config.toml
model = "image classifier"
dataset = "stained colorectal tissue patches (NCT-CRC-HE-100K)"
train_examples = 90422
image_size = 48
crop_scale_min = 1
horizontal_flip = true
translate = 0.12
rotation_deg = 10
targets = ["tissue"]
num_classes = 9
arch = "resnet"
norm = "batchnorm"
activation = "elu"
padding_mode = "reflect"
depths = [3, 6, 6]
kernel_size = 3
stem = "deep"
avg_pool_shortcut = true
widths = [64, 112, 192]
loss = "cross_entropy"
init = "kaiming_normal"
residual_init = "none"
optimizer = "soap"
beta2 = 0.999
lr = 0.0036
beta1 = 0.95
shampoo_beta = 0.95
eps = 1e-08
precondition_frequency = 25
max_precond_dim = 512
merge_dims = true
one_sided = false
adamw_lr_other_params = 0.0015
grad_clip = 1.0
steps = 7900
batch_size = 128
epochs = 11.2
lr_schedule = "step"
warmup_steps = 790
weight_decay = 0.1
adamw_weight_decay_other_params = 0
Rows from block 5 of a small image classifier, named by matrix and row number. Rows with one number belong to one channel. Each number is 200 + 40 x the weight over its row's rms, rounded and kept within 0 to 999. All counts start at 0.
After each channel's rows are labels from the 100 images, of 14976, where the channel reaches its highest value: "responds to" is what is common among them. Only what is clearly more common there than usual is listed. The data: stained colorectal tissue patches (NCT-CRC-HE-100K).
# convs0: first 3x3 conv (model.blocks.5.convs.0.weight, 112x112x3x3, each kernel summed), inputs 0-111
# convs1: second 3x3 conv (model.blocks.5.convs.1.weight, 112x112x3x3, transposed, each kernel summed), outputs 0-111

convs0.19,184,189,212,227,294,239,193,275,213,206,245,233,262,193,200,307,218,120,175,241,238,160,199,189,93,111,236,240,234,154,258,224,189,185,240,202,151,200,223,241,195,152,209,204,243,207,226,202,259,205,211,226,320,152,197,188,178,214,208,277,145,204,187,209,166,159,184,204,183,162,154,177,139,220,280,201,239,169,250,199,177,194,141,213,157,211,168,175,213,217,169,203,229,221,195,179,191,189,183,231,234,179,170,309,179,200,210,226,208,256,235,259
convs1.19,267,230,161,133,236,198,209,186,173,192,213,193,222,146,100,343,178,164,188,257,184,130,209,205,231,185,228,165,209,165,266,171,168,217,169,199,176,195,108,203,189,184,215,184,207,192,196,134,194,225,211,192,258,264,217,189,182,152,199,240,245,224,212,176,182,236,256,283,232,235,192,210,172,183,178,257,170,133,209,220,187,245,316,138,213,206,188,172,187,193,214,166,238,154,122,188,224,179,192,193,206,279,225,257,172,226,238,145,198,213,171,255
responds to: tissue: normal colon mucosa

convs0.17,161,283,160,214,194,251,223,128,187,173,196,148,200,227,253,218,99,227,200,230,168,311,149,214,169,168,195,219,174,165,252,167,283,208,173,278,205,173,165,188,220,193,149,226,126,140,274,240,295,180,158,195,214,188,136,201,174,166,174,232,204,187,207,181,158,222,202,214,128,227,287,266,259,223,223,200,215,194,170,206,196,189,231,236,271,245,202,202,260,194,125,238,215,238,194,206,214,217,203,230,156,178,249,175,221,208,257,245,206,197,206,172
convs1.17,159,232,233,290,190,215,137,218,209,185,191,189,177,221,171,118,209,185,227,195,257,234,189,288,220,152,186,237,222,239,239,190,195,258,205,188,171,173,169,153,238,170,167,132,161,250,181,180,290,181,214,237,293,278,186,238,181,234,111,264,165,204,186,178,287,234,231,127,126,203,262,174,191,228,219,182,195,201,184,217,143,167,180,206,260,246,185,245,207,268,161,218,233,140,208,258,199,225,212,176,197,130,222,158,192,182,202,196,183,135,239,191
responds to: tissue: normal colon mucosa; tissue: tumour epithelium

convs0.4,232,190,223,207,93,222,181,193,208,241,218,200,175,152,212,212,244,188,217,163,262,232,184,232,230,116,247,150,237,132,182,219,164,162,206,194,219,242,159,176,237,221,224,171,277,205,217,217,176,134,260,163,247,144,250,208,192,182,214,218,144,153,249,177,220,195,213,186,104,172,149,220,111,197,234,176,201,158,149,228,180,274,229,154,188,222,164,150,209,208,179,291,195,229,159,91,159,119,222,148,227,186,241,245,175,184,191,199,157,181,219,247
convs1.4,198,253,202,135,156,194,150,219,143,165,153,184,200,150,177,160,148,233,171,221,214,188,222,169,177,221,241,203,149,210,116,173,216,170,180,211,186,243,161,261,240,198,224,166,277,169,293,225,217,198,252,190,172,215,227,235,286,166,235,179,133,249,218,162,199,211,173,90,148,241,224,128,230,230,206,155,202,163,255,274,206,176,204,236,236,150,214,171,238,221,207,148,209,240,115,184,197,189,179,290,165,254,213,181,223,226,233,254,259,240,231,226
responds to: tissue: normal colon mucosa

convs0.57,143,171,250,164,196,179,154,212,178,254,282,186,241,217,154,239,179,179,114,223,182,173,174,158,183,116,132,195,202,262,134,149,158,108,164,195,135,210,142,197,203,142,196,209,189,193,158,183,222,236,234,183,231,208,210,152,192,212,204,215,197,202,215,108,135,201,189,202,176,197,220,181,178,191,198,182,176,148,157,244,296,225,189,204,175,183,181,194,218,208,138,281,240,160,286,156,229,223,183,235,196,138,198,178,273,249,205,125,279,200,157,199
convs1.57,111,164,172,193,216,155,203,195,236,233,225,259,253,216,203,167,275,227,171,255,256,218,226,230,177,126,210,161,202,221,222,97,172,234,230,199,237,119,216,200,152,164,179,182,128,240,259,218,209,247,219,210,147,146,189,128,160,203,176,200,194,181,215,120,148,164,200,198,212,195,253,221,180,236,220,158,209,280,209,167,89,240,163,255,153,173,191,245,181,194,269,183,226,184,202,170,186,244,213,193,258,131,184,210,214,186,256,157,263,237,208,240
responds to: tissue: adipose tissue

convs0.66,142,155,231,238,149,149,196,243,225,228,191,207,200,219,175,172,199,164,234,239,276,188,223,224,182,138,235,204,266,248,219,231,188,202,176,180,184,195,178,282,196,188,184,159,264,246,177,279,208,204,180,203,229,147,221,248,239,200,184,210,173,192,213,161,282,174,191,196,194,172,230,197,207,300,187,207,173,170,226,298,199,136,222,193,234,130,203,188,207,175,187,180,257,164,267,235,206,160,281,175,301,226,247,195,249,125,256,237,273,143,183,133
convs1.66,223,237,209,212,189,165,130,116,181,170,187,256,223,203,217,264,178,168,218,219,215,173,160,239,158,246,157,163,171,208,243,204,194,124,182,223,177,139,138,254,200,229,188,181,322,258,191,247,177,249,178,162,189,253,183,145,242,175,220,229,205,226,246,157,168,136,142,252,160,188,201,239,201,112,208,213,221,223,190,267,262,183,207,216,267,184,254,228,197,250,203,199,231,190,166,254,140,266,195,228,225,228,162,188,239,253,227,146,293,202,179,245
responds to: tissue: normal colon mucosa

convs0.59,239,251,187,202,115,162,132,192,196,244,168,195,226,240,189,254,188,191,198,184,196,142,99,297,162,212,198,194,157,194,216,168,186,242,139,193,201,175,176,168,316,174,179,200,242,180,209,260,133,195,230,247,181,176,159,222,211,172,245,209,233,200,199,147,180,252,149,173,199,245,244,245,172,160,184,169,260,196,193,232,198,213,211,238,272,177,199,216,200,136,84,202,213,189,134,232,179,148,170,190,184,240,165,172,246,212,226,283,222,161,116,222
convs1.59,247,225,290,257,182,175,176,199,174,188,210,241,288,219,184,189,135,176,188,219,236,268,200,273,228,213,143,161,230,208,256,221,268,244,220,256,186,176,174,200,216,213,235,255,203,204,211,232,170,188,208,286,257,191,213,155,205,80,183,207,200,238,214,186,194,209,205,210,135,167,281,161,176,226,269,208,171,238,132,157,206,227,175,228,251,172,185,185,192,289,145,245,222,188,136,189,172,141,185,142,145,224,249,157,211,188,248,189,241,264,190,230
responds to: tissue: normal colon mucosa

convs0.90,136,213,182,180,181,132,246,250,207,207,186,239,244,233,155,190,135,235,141,257,162,181,182,172,169,205,184,214,274,159,190,198,157,201,227,218,221,245,185,239,245,202,201,152,211,229,220,217,149,249,260,207,182,199,248,131,192,231,148,260,188,189,170,182,219,205,237,172,213,181,171,212,214,178,168,203,184,192,181,256,211,259,136,191,171,239,167,155,182,187,120,259,267,133,297,127,238,282,165,276,191,125,228,254,246,159,223,118,156,213,178,175
convs1.90,181,169,120,164,202,166,174,163,215,234,218,250,264,246,196,228,188,250,156,213,232,126,142,176,157,201,170,175,181,219,239,217,211,173,209,175,210,171,189,217,108,173,195,207,170,219,187,184,218,275,183,150,225,146,215,165,194,173,193,163,267,235,241,112,142,149,150,187,243,182,162,150,138,166,226,176,244,155,221,172,159,178,171,232,134,154,254,247,251,187,190,197,220,247,156,178,186,265,213,210,267,183,185,269,333,194,195,142,219,163,153,202
responds to: tissue: adipose tissue

convs0.84,221,220,175,117,233,225,238,185,176,227,188,121,224,165,171,231,221,226,143,248,236,119,235,180,213,208,125,166,200,214,193,173,221,187,118,189,190,232,179,226,179,169,223,220,192,261,200,218,213,199,125,199,196,233,178,213,141,189,210,218,188,133,215,192,132,211,116,183,163,169,224,233,221,241,193,175,206,98,204,200,217,301,251,159,253,206,237,196,245,287,174,162,258,270,126,220,207,144,199,266,194,240,175,161,263,199,229,194,230,190,138,137
convs1.84,179,160,265,208,313,268,202,230,246,192,199,187,195,193,239,183,178,220,166,257,248,177,231,219,223,218,171,171,224,203,244,271,154,194,181,242,246,219,160,245,218,171,268,111,179,169,259,228,196,208,198,172,212,243,223,214,197,233,239,212,180,165,218,208,136,146,126,277,234,228,252,222,228,225,246,219,149,176,169,167,81,207,205,208,221,201,196,295,209,281,225,209,204,235,234,196,190,251,306,164,206,184,142,190,238,202,240,239,237,181,202,166
responds to: tissue: adipose tissue

convs0.7,175,231,132,190,259,169,190,288,191,165,271,162,257,246,204,252,230,248,168,156,167,205,302,300,251,212,176,174,133,197,217,226,170,187,160,155,155,236,273,225,161,200,192,196,176,143,211,231,160,246,222,259,224,230,191,159,212,179,284,150,236,253,226,252,206,270,211,197,220,225,238,269,204,201,239,191,203,257,207,161,222,180,196,237,180,160,210,199,231,180,156,118,224,164,210,194,152,241,172,152,180,236,204,187,186,229,236,189,174,274,236,134
convs1.7,169,113,219,188,183,194,154,169,213,232,225,266,195,202,175,228,221,176,244,215,195,130,195,237,188,179,176,217,168,166,234,189,220,210,208,189,204,209,204,218,279,142,284,224,173,152,155,184,143,219,171,228,170,238,209,280,156,119,154,186,121,224,105,240,197,217,244,147,163,157,132,237,202,140,150,235,165,190,156,135,178,248,248,173,143,226,159,238,112,235,205,99,175,194,244,207,195,165,169,259,226,212,175,186,206,220,214,253,191,154,182,241
responds to: tissue: normal colon mucosa

convs0.42,221,217,167,240,185,171,223,253,125,269,220,157,135,216,234,183,178,236,200,243,210,282,202,174,130,203,247,167,135,204,212,198,211,342,164,159,194,192,130,277,167,177,175,295,171,197,208,316,247,237,184,196,183,181,231,172,205,224,189,212,181,179,263,162,189,194,222,186,169,204,170,189,153,170,227,209,163,185,176,211,230,186,183,192,183,207,208,161,246,183,169,176,248,247,259,222,227,228,214,275,219,172,164,251,268,206,304,211,248,174,210,190
convs1.42,155,267,118,160,213,163,168,174,183,198,257,209,191,170,207,161,242,236,138,177,196,127,156,249,159,173,180,242,124,196,184,253,167,278,226,175,230,222,160,184,148,180,200,222,211,184,166,210,222,238,163,192,278,271,149,144,146,130,200,261,207,238,192,145,242,200,208,161,247,161,230,235,223,234,242,152,152,163,183,144,147,240,248,210,214,167,252,210,247,214,245,125,291,207,202,163,165,252,255,175,206,218,163,187,225,209,231,145,188,202,149,160
responds to: tissue: adipose tissue

convs0.30,175,214,145,203,226,181,234,215,240,299,180,156,187,256,195,182,164,197,146,165,150,212,203,166,210,179,151,197,207,163,152,227,184,233,139,155,207,227,163,240,277,255,241,295,211,199,188,221,275,217,241,158,210,238,147,142,193,210,238,177,176,201,188,211,155,275,216,234,135,197,118,207,199,161,178,261,141,212,221,211,232,216,158,148,166,183,139,161,242,189,114,176,241,134,240,172,186,129,217,281,261,237,184,205,260,154,194,200,228,213,150,200
convs1.30,206,195,138,166,216,218,195,161,232,221,264,237,205,183,204,229,207,222,186,251,269,191,181,121,250,102,194,211,168,224,261,153,189,218,228,279,242,205,177,261,176,212,249,257,168,154,179,243,268,224,190,209,247,218,200,166,145,225,247,210,193,224,160,139,186,151,163,206,250,162,186,178,174,250,183,164,119,216,225,181,200,262,163,209,167,195,274,237,173,210,309,219,252,236,117,232,234,273,185,159,207,148,131,202,216,252,249,200,240,208,182,216
responds to: tissue: adipose tissue

convs0.71,172,269,193,262,190,212,193,206,221,238,194,294,225,176,189,144,206,166,156,207,243,236,244,202,223,153,196,194,209,139,126,172,208,127,216,175,256,209,215,222,256,260,267,171,177,208,229,170,200,241,228,215,229,223,192,311,200,208,295,161,187,195,216,271,177,185,116,206,167,234,138,220,192,245,153,148,223,155,208,186,224,193,158,169,185,205,172,254,224,230,156,153,181,126,200,246,148,195,228,227,271,232,251,279,154,238,215,194,118,204,196,235
convs1.71,229,223,163,193,266,230,239,106,253,227,189,126,220,232,208,290,143,188,271,133,140,169,179,174,248,127,204,204,180,192,142,218,209,178,123,227,227,164,218,217,194,164,213,237,146,150,176,206,122,198,242,201,236,226,172,239,171,184,273,230,224,238,220,212,211,236,166,219,151,202,178,173,262,196,196,207,218,190,253,211,237,240,165,179,231,169,206,143,213,172,207,257,148,232,170,152,183,158,165,78,225,247,206,174,252,246,185,202,195,182,286,238
responds to: tissue: debris; tissue: mucus

convs0.20,147,280,226,181,190,182,230,203,178,192,262,276,257,253,179,200,235,216,174,207,187,242,249,292,170,189,235,213,258,278,175,220,191,171,186,221,185,171,213,229,219,154,184,200,206,178,197,149,226,272,191,186,231,239,217,230,233,166,279,178,186,151,188,231,129,224,150,185,194,228,187,146,201,311,187,261,200,169,140,195,196,287,255,305,241,255,117,145,186,174,224,180,213,197,217,128,165,227,232,210,143,206,202,240,192,185,193,205,148,232,235,232
convs1.20,200,240,157,193,220,199,239,198,189,238,164,194,220,224,180,230,216,172,207,188,155,227,198,213,182,220,199,200,189,137,232,200,187,139,142,211,169,236,194,240,219,260,65,299,177,139,142,176,221,235,267,213,208,166,208,261,151,159,232,207,206,145,206,219,215,219,278,150,249,259,174,210,189,225,158,191,221,194,288,184,184,190,200,135,288,122,214,222,168,215,262,271,148,177,273,177,185,226,184,221,148,217,190,191,229,138,231,203,172,179,243,293
responds to: tissue: debris; tissue: smooth muscle