From a checkpoint of a small image classifier.
Training: soap at rate 0.0036, 7900 steps, batches of 128, held-out accuracy 98%.
Data: 90422 training examples, 11.2 epochs.
Rows from block 6 of a small image classifier, named by matrix and row number. Rows with one number belong to one channel. Each number is 500 + 50 x the weight over its row's rms, rounded and kept within 0 to 999. All counts start at 0. Numbers have three digits each.
After each channel's rows are labels from the 100 images, of 14976, where the channel reaches its highest value: "responds to" is what is common among them; "patch colour" is the nearest of a few named colours to the mean colour under the peak. Only what is clearly more common there than usual is listed. The data: stained colorectal tissue patches (NCT-CRC-HE-100K). In brackets: how many of the 100.
# convs0: first 3x3 conv (model.blocks.6.convs.0.weight, 112x112x3x3, each kernel summed), inputs 0-111
# convs1: second 3x3 conv (model.blocks.6.convs.1.weight, 112x112x3x3, transposed, each kernel summed), outputs 0-111

convs0.14:432506555443517428451521431476509454539621467575466504471572568522502530532455401474474471419481425413477529494495528461514573590479536503600512618556409491512421489438416530511491395495490431457525459586445545524494461495500510470528565534559500493441443411525495477474497462517488512501514425508562478459547430455580447425523585473486
convs1.14:504497610603597471569523450495480463476570506527533503434468571480563535526442481433550522475484481398508523549379502485505502535539490505563472508604479571472556519447463468459524416506446485527462536568411468582549545437500443510558435514430465404587475534462571461460604523437596466501488449499478516438542430439503556493548486505505
responds to: tissue: adipose tissue (46); tissue: smooth muscle (45)
patch colour: white (53)

convs0.110:542413530506511485445420465578452461529509569446484618479537549538483527556503444540527504405468546404464563540568502480472589563535532544528455384450410483471519465533545515465407507427464477443462494532465539436475551584542490468492506551583583477455533527432504409458519513516504478509576462592583472575526463503447480464421502554556
convs1.110:480472497524530557503490640483497577448497414446492558520506436507522518462493467572472497493477452453497541432471484454458428538446503428531509479545555462513489555566533546608461470491628579554419480484526511586508541508506463550414432479594405528568491449477411488485541544474582557467505555577481571497462524637527531581471510493503
responds to: tissue: lymphocytes (98)
patch colour: grey (69)

convs0.58:502561424540495576561375463487494453521507458432503539467488511546399471490391466443488455529481487515527472445526507417496461446453519494454526521479450475500436386487450444442469531470595435453504539496427513390468497445401505475537462380530353377514494492535479530539508479476547459514466494421495492543463449432497485456544452438502
convs1.58:550421441473532425545506482496577526496499552440467521523508474573454590536544541527539454515529540553547512554457535465536610604495469540438560507516474494599520566470445483515580454508551384496532492580499501580474464550460485555496498454422458427528565556406530421402479580510591480521481527446479441436593496435465449510467528565497
responds to: tissue: normal colon mucosa (94)
patch colour: brown (30)

convs0.3:470507460502388518473517478489515486573530420437504480526498583618409516551494464530459539495511455388481501474550472525479453467383569605485427459492538391453513534535520452452447479513467432438486539442583425472529455549452512518513488491564418494525461495498492362478500498530525495453413530430475421494477512479482438378456450445492
convs1.3:464517484386495505369453553481386517512515550523501508504456513478502485405571613476508482469489577446483442510452530522518605541481475575570512392582501528458466505451575512498437507473529465450514531542456589562532512451465474545523512544494541435517459477466511422401542586497608467546530440486485483509479599568513432534507589478551
responds to: tissue: normal colon mucosa (54)
patch colour: pink (71)

convs0.39:477472531388529486512516464578458429492412449531442543465543541487503469549473470397473491450478469445511479484555479468484517542488543407484439493452567462566526403489495597551422538519441436486555475470384499572459480491536449591433426569506582483493498444452482426571385524549486500480488449424498522504513440524448471442502572381498
convs1.39:537469532540568525462504475475627563539584460467550531472515581534551535542570474560555497531507442531550549520451397526530473515448434575600574493590454454540450527524513495547556486416462501486567426443436555444512484578538475413564521556480520494592467494521495481487492454531511493444640461456574519541506565533537519495545466577414
responds to: tissue: adipose tissue (84)
patch colour: white (91)

convs0.71:522455461514535473532466533445516434437458516492562460539581427557549479529540450506530494473434611438506398477589537617480511468479468389549457485448429566566545499593499537520453554536446567448483438544539454499526494408548445539514494457397510528531442365525453543491502428551533570460449516500496524428568503575525492501500445473484
convs1.71:570426536470527562475499499474457494445593507450482433501526500418531510438500469529408454532535520461553505447537554556496539498495504550421473460563593524492507424518422530522515466426503557502562529603558543400479533517470434336574509525412504539536446486478479453538505498587489502511520518520551534414480552456368525543507471611461
responds to: tissue: mucus (39)
patch colour: pink (67)

convs0.87:564483555543469405560460492588519424453441528483488490465505565518479515543479507478597500451498463399429517451555470505455536501604408484598516528439492484467512558482472497444442443493457447499493501503480457445476478531515527416510470619527537544473417523466508555516511499477559570411422615456637543461515472575476450493545414444446
convs1.87:527470502440576470417578455487501529479502478359524528455560587488524490475557403500496543571497491488548398538491531608588550521468526500514578499599455454550466464469528471536443556510411462508496503501580493535463456500437474527546511539431464533513447464467492490531533431632583482547554533440480422477425434505481542466628518498510
responds to: tissue: adipose tissue (49)
patch colour: white (89)

convs0.93:495500403511507663527505467551493482513477488491514446506469528492450453505467541531456473517411529484477495481502502390455559600490466438485478545428412471583484412408483558477492497438448629518489438452470486500471617443652426555420500539425472509531538455477467439534491532534551454539510443470483461452532462492430510478565505518507
convs1.93:591505518524491553410428447449540509444445474491449520556460540495512537558490472541440468473447452516494584514472488472462411420490527562499492540412502490556480518589468530582537484461479488481442427460462619485529453582501590505476461421561432613505550523551501476528449565447428576500461480582529549523516575419605447546447452478542
responds to: tissue: lymphocytes (95)
patch colour: brown (47); grey (47)

convs0.38:546474390503468496461436438529452454401380429545512431530573544505467502531469393533516486503449452477468526387477486557478503472590513523571421578474525592496469437530492445605494472504471556474517447476487515517467559432468494509473445467539549420475480427434524519550502560574544560499452556595458518490500400590472476489508464423494
convs1.38:582561522497518587503523559476556452504577526448482459397586534546446569551542508454451410507485449485562497485619427519472511513405507568515511438555477405532537493559521551516474542471578522511532580552492491471564490587494452445568545470465517477579428546455501466531531491616495427451436463496538483453452519464453504532626458559472
responds to: tissue: adipose tissue (70)
patch colour: white (83)

convs0.51:439425514489501491500504498516515431544405612562468527583428558413436544546573496596490563484471465471565545427521475492443550380470561546470497479511435487505427552506485529507514460468401494576488476483494490550495521470525514449462473496536414584457409388592476581490520498482419492487505408564507549453474423488466571499497422522516
convs1.51:548643538462413429513478518488499525552454526495491607503481531499587491509564453559468548501501460572533498448544635459515526430442538490551490541478530585388561417535469560459505440497542568455522518458516454583560507511529485477570460465510507476461435581475527548452457483515539481591592534529500456428476508474504473446622456545432
responds to: tissue: mucus (44); tissue: tumour epithelium (34)
patch colour: purple (33)

convs0.97:511485516565460527478462509462505533491454461529517407464549462462495553512423504501549446545507486429443566504461471576546394498464465448542443475458552526426509459560463516508406545480441599478487501459542479492517488512518450603508471492437541620617501411531516442578391523467482454597482470461428454481519518586460507526580447387436
convs1.97:615429533566492522512549526518503489569575554491500443536519544500480490494416530492593525479463545442504492459571470508500473492547577549545477494457453565481358481530388507451485532462460571433461459539443556454424492555500585447594477508466515444490566504484467478557437489542431501487446466469426445386452420441553547566541552565446
responds to: tissue: cancer-associated stroma (66)
patch colour: pink (67)

convs0.105:472453543521493443532538475534528521577521513481426490503559462534487488442474485520481466443498435514453472379626392591458477535592482522519480558490616578501532494466514505363497491454502524551503508505508497549470489434507476514479504424500559496554484483475520462463510492629495525447510670501530440494491457633459417464574509506458
convs1.105:516420404501483547470557466474529428440616532439534523448539597449513566498448498471522494547506485623549411527523454568500536470512470494456508454641425457560470571490439446439509578490469443476502504489486491538554445554445529537578501541458528464503472468505508487559661456633436485474466454499512502487486460490489506485581461498449
responds to: tissue: smooth muscle (47)
patch colour: white (89)

convs0.28:591521549486592415552481536460596420580484470508493528490572559516555488462435500510491484494517546542476469453505468438430558518493531546587418449461456543491558572485448572406542513452432475508521367547506456527475592440394522582395530529589466562586450454447517462509525546507548471458501480428529511452509446494465526524448477528484
convs1.28:461465557566480480484553448562435472459536549552513478475400534573613491432429490387548455406473440548487581484447574476500516555480512477557528537519417516452534514544457470509438543470550520589534561534608568519587412512500557497519454579582501486491539475447466538560396517493531502537477461535530474500413462454568511507526552531585
responds to: tissue: normal colon mucosa (73)
patch colour: grey (53)

convs0.65:504540572579528510550505394487489446442502541469471555547448585500477506466498445456463561485403433481470556423499478464525532521470518531422562489546431474570514595446446544450474418561470417554496552420445469589476518481481560501603499441439468593515436424530541533456589445491500406540539414566533462454594507483511512484533465489514
convs1.65:462560560462463471432505571419488510488500509527538534613557541502449461581595424448426454586513492514514411498483451567489470434504533510506559510441482550466520506484516436555563434542519450536500549460519569574654539509548416462415545542485516462509430596416481492510447526423526568455521585521449493441472535558509442503516549551475
responds to: tissue: smooth muscle (99)
patch colour: pink (96)

convs0.94:564427506509526531459475427418449473462427553490498506532453545516496491552423507480501524583504541490518508481456495476537511363477556471578604450490428448543457557518552519433531455546473519494462465458492482573555490357537462431529476547430444527462448612540527545496518488522468458455542376449517437503573562458565460520551445609544
convs1.94:473538561416503557455563475429493554413496454487507441554539534545500529421512443451494501536508525480492502403534625553575525551373532435514474497354534498488549460540504550504539425544515489506504514490473518501548540559552465449440543468514488474486381563485488567547422512450529515522548568470570544557576464587555424419480554473458
responds to: tissue: smooth muscle (69); tissue: normal colon mucosa (27)
patch colour: pink (77)

convs0.16:397407537549489477495424502478493480451592526436447491424528518531448475480471489539572430462562458589573483546519425512488525476472520463498493552486457488562489466566482504438522534450570422508490445562486471544443484481472471448413555474509596555442528511504535549515556555585566642469533613547578439490502523599441487472535530560571
convs1.16:382458444436480591555563445442466406493568528505531485442487540513496536382577559484443565499498518593504416429496443597450524496383482547516557434509537443522522604523472494449485515503464455487554488529402428508483429542482486535479506596521516492509413506492483529545568477509534411512518522476510500487511540532431491399393514522467
responds to: tissue: debris (29)
patch colour: white (67)

convs0.1:526539564598488443471479474530546588617441550444488485504569534516541518496497612451437507495433487479503430467480421488485482492520526576484557479503517448603492476472455475604487444435477489444556399447485484481467476563469413465423450455519501500511447567374517515473464477587426466493443526645521530505493510455474527480519513549607
convs1.1:540583452494534560530459593486436468484390550424523531458461432509520525534550433492500472580571441476464576502495500455587532499507502566519566392654498555487528476604398498574496454425549554462515489442554531566518508513503513535430587502418428491474574453544466488498581502542486541487477485516534565428506483529542551465549524515550
responds to: tissue: normal colon mucosa (29)
patch colour: pink (68)

convs0.42:591508514540459362569585453512570521500495506591468525482548485474423499440471515472502535464520439426450537623533427466517600511591474521577551448548438463553448518486593525527495465541455430447447505562438483564505494466456542409581502423494487525531480472425549607500522469521573522489560489551601517463462507550480470526474541483529
convs1.42:456504484452492628478557499458463536532440507564543477470579491515545488604499478517522576558577451513432542489552563488505528559561490511543443485582478548445433546489527446458465570553464459417476620484456555607558454521523419462491557503477629506457469600477473506467521446529517491472424434430427486525547488528524546488585455426466
responds to: tissue: smooth muscle (98)
patch colour: pink (86)

convs0.73:477507519617479521442531545466461453469433560534511516477483571501450631500486450609470515541500547515546549452447552493543486443486533566535525458423462409499482513558462512432489416572487400446476487558487501521554530477407533533529499524538330521550470550443488492472494506510489495493476537529461444505546505424544576444620415589532
convs1.73:518628482425501480495456504474512507517527508530503455507499498527427642442493439445524535616553533514534523454438451503613586475447517492533466579484547548616555522443383434469523545448578509560531524534481450610555493516596476481503483513470447543512567542458460517546484457468575412540484462489543471439561509479420452461474514543504
responds to: tissue: normal colon mucosa (100)
patch colour: brown (28)

convs0.89:524462539554398452431480408539534506475466661592489560415511515457428494503491475552493531498442564534503510500529565535482496506573570503553493489448481474500434460580561488463546466476585513523472477529471515590551495594565460525480477565490415541486564578465496490448517524415496456460488490587574411507463545515475398567474477594560
convs1.89:470605555453449530520544510450423581451443416513463534486467489506569480455546473482525580503414446494549524405460454420540470485428579437440474528476532511473604553531457506578500483472539573611488643489508508552479513473523491548408421464543445572569504545472462524536500546485489460536477530556454548554548526587474551468525557433542
responds to: tissue: lymphocytes (93)
patch colour: grey (64)

convs0.60:465524553458493562537473484509457518516535456551427457523482468507546557474541596412486512512476548441499537527480494443511566488526537510434477436470557553591435516448484425529558532499544350531483460473568430619619573413485536531473434483499529489490517500511524439438398493483400479607581499486399514482572437528461546545483504492464
convs1.60:506478603648430521473466575565475582549562516530424508494491564478418474513520465539517471504560563439430524444455547471437452485466515577537557632483575497476541503544517490459534524519491523501571441434522576572505554475535454561567490496513449455396374493481565507551420529459596506452480542518496538507521580506485480475568481472525
responds to: tissue: smooth muscle (73)
patch colour: pink (69)

convs0.76:446470448492492518560442519508552505493499518514569454565461547512524533467530530482625507453608483556506475450597503526561415499502526464489512583473426479618463523531485544540448385470525517399396546517448559545519547574433504463485527447589438501445506448467565599551474445477592500507504437500517503529577608476481579474488521530545
convs1.76:501603510427528453584494520468483478508485505585564493511534446478420536605414508465390521472500548517475431501495552484554434575510496481489422541453539528547506499511544448445419516531557451571478516585450552487479598484495412523417509534518614556414576486428498458500486465505541496539459576487488404396446480522546413540472513561520
responds to: tissue: smooth muscle (82)
patch colour: red (28)

convs0.17:432608584485521478506520435454483470495500476529431460445529516533486531538421465559452410455462507328398501464527537496542577574495508501568435470474505510548539436440534485482367452478461446471488453468486533438435534512401577550486500488555595466445494498464504491611452516544470518429471520566544558610509517500510481483462477490538
convs1.17:541442502402585540442483558474546470477644525434536490394525536582498519554521560447561492562516525497501495586480489536547558468519415469554460497570441484538474552611488514586470555414513470490477503442495523510574444536531430469544501553517516511549518452420483517435522427500600431443523524533554486529397429555502575468569493521531
responds to: tissue: adipose tissue (63)
patch colour: white (66)

convs0.88:532589408455539495460571505488509533554484453592474474552545435474448545465475453458491494457463431432605532565412494545552510529508514584488559439538492535536444488432582433465519463489511457444535502483483457473509514408442505576448469560549531478514475488501548518463432551600489490466536575439499566465502484633371584455549528571458
convs1.88:488576402507475527467484484647533506502508521537545527436494532504511522452578575410484477607603520451471484523461485544467579487462501492515544483446529474482481519483496460555506606588497460460514590431389425477585460540466537411554477514505564468441492480449577474552531408503486495424490435436571459547513534566537461429523419479487
responds to: tissue: adipose tissue (64); tissue: normal colon mucosa (27)
patch colour: white (69)

convs0.7:515507526408511589405514518541522455553516524432517532435489505497498505510469475518485464463523530506520593635423478525410536427474512503524389509462455425523516403540519565518438518342543445488485442490473544549512550477518496551380523531514575562413544535416501404455572551490515501518485525503440395526471482538478505543444519546531
convs1.7:518521549513449528518463448415458577452483504503508553482464495557537497516440517567489472506406450523550552451464413423466447551475520427544542556498523484524580540574555500569560454449499630441485442449461615536465457542590580526475410483504487585548447484544410489507519515453470508457556472480561604473460584540428502467463510466594
responds to: tissue: lymphocytes (72)
patch colour: grey (45)

convs0.67:460495520471468464434525499535496527535461453490522547583523463490537579435396503462458513475557540458471611423509421421493401477477448424509475497413504489478543482507518501484533627442398424448414594476428505531525573482462416569500570455555425466529548614489563520515510506468447471581592510501465419522504482516504482440450517481502
convs1.67:447421447487381443582512550473482563566585484500547501491494506542464577539356454415506580493492522521533480473447426483516474530501486534470413450501482493475506537586563561389490384512518560539543479494494607493497470547592486487499473497535530433469498497498533542547411496452541475464448555437554517445602494509575400500533543541504
responds to: tissue: smooth muscle (97)
patch colour: pink (76)

convs0.24:540518501497435484510410497655545464547562516482505513523525487525490589467586529527455504406486514522435497567521515504443433500458515503437589504519480573497511638479494473544553441468506554551564470495519497536534458495557420511492429427419602599499635464467467542489501446447487475438440416456441451509528474477552518496490586425506
convs1.24:591500561579476471471513535569427547513454502571553443458466477465557498526501497501506447463531494515474573440558575453544455463578481557495456522497602544460546418500515388449450521505545519544541517484453511587491530578476464506489468431478610437493533393458501580593469536487457543567418563496460504512395469556452610573460470473520
responds to: tissue: mucus (69)
patch colour: brown (34)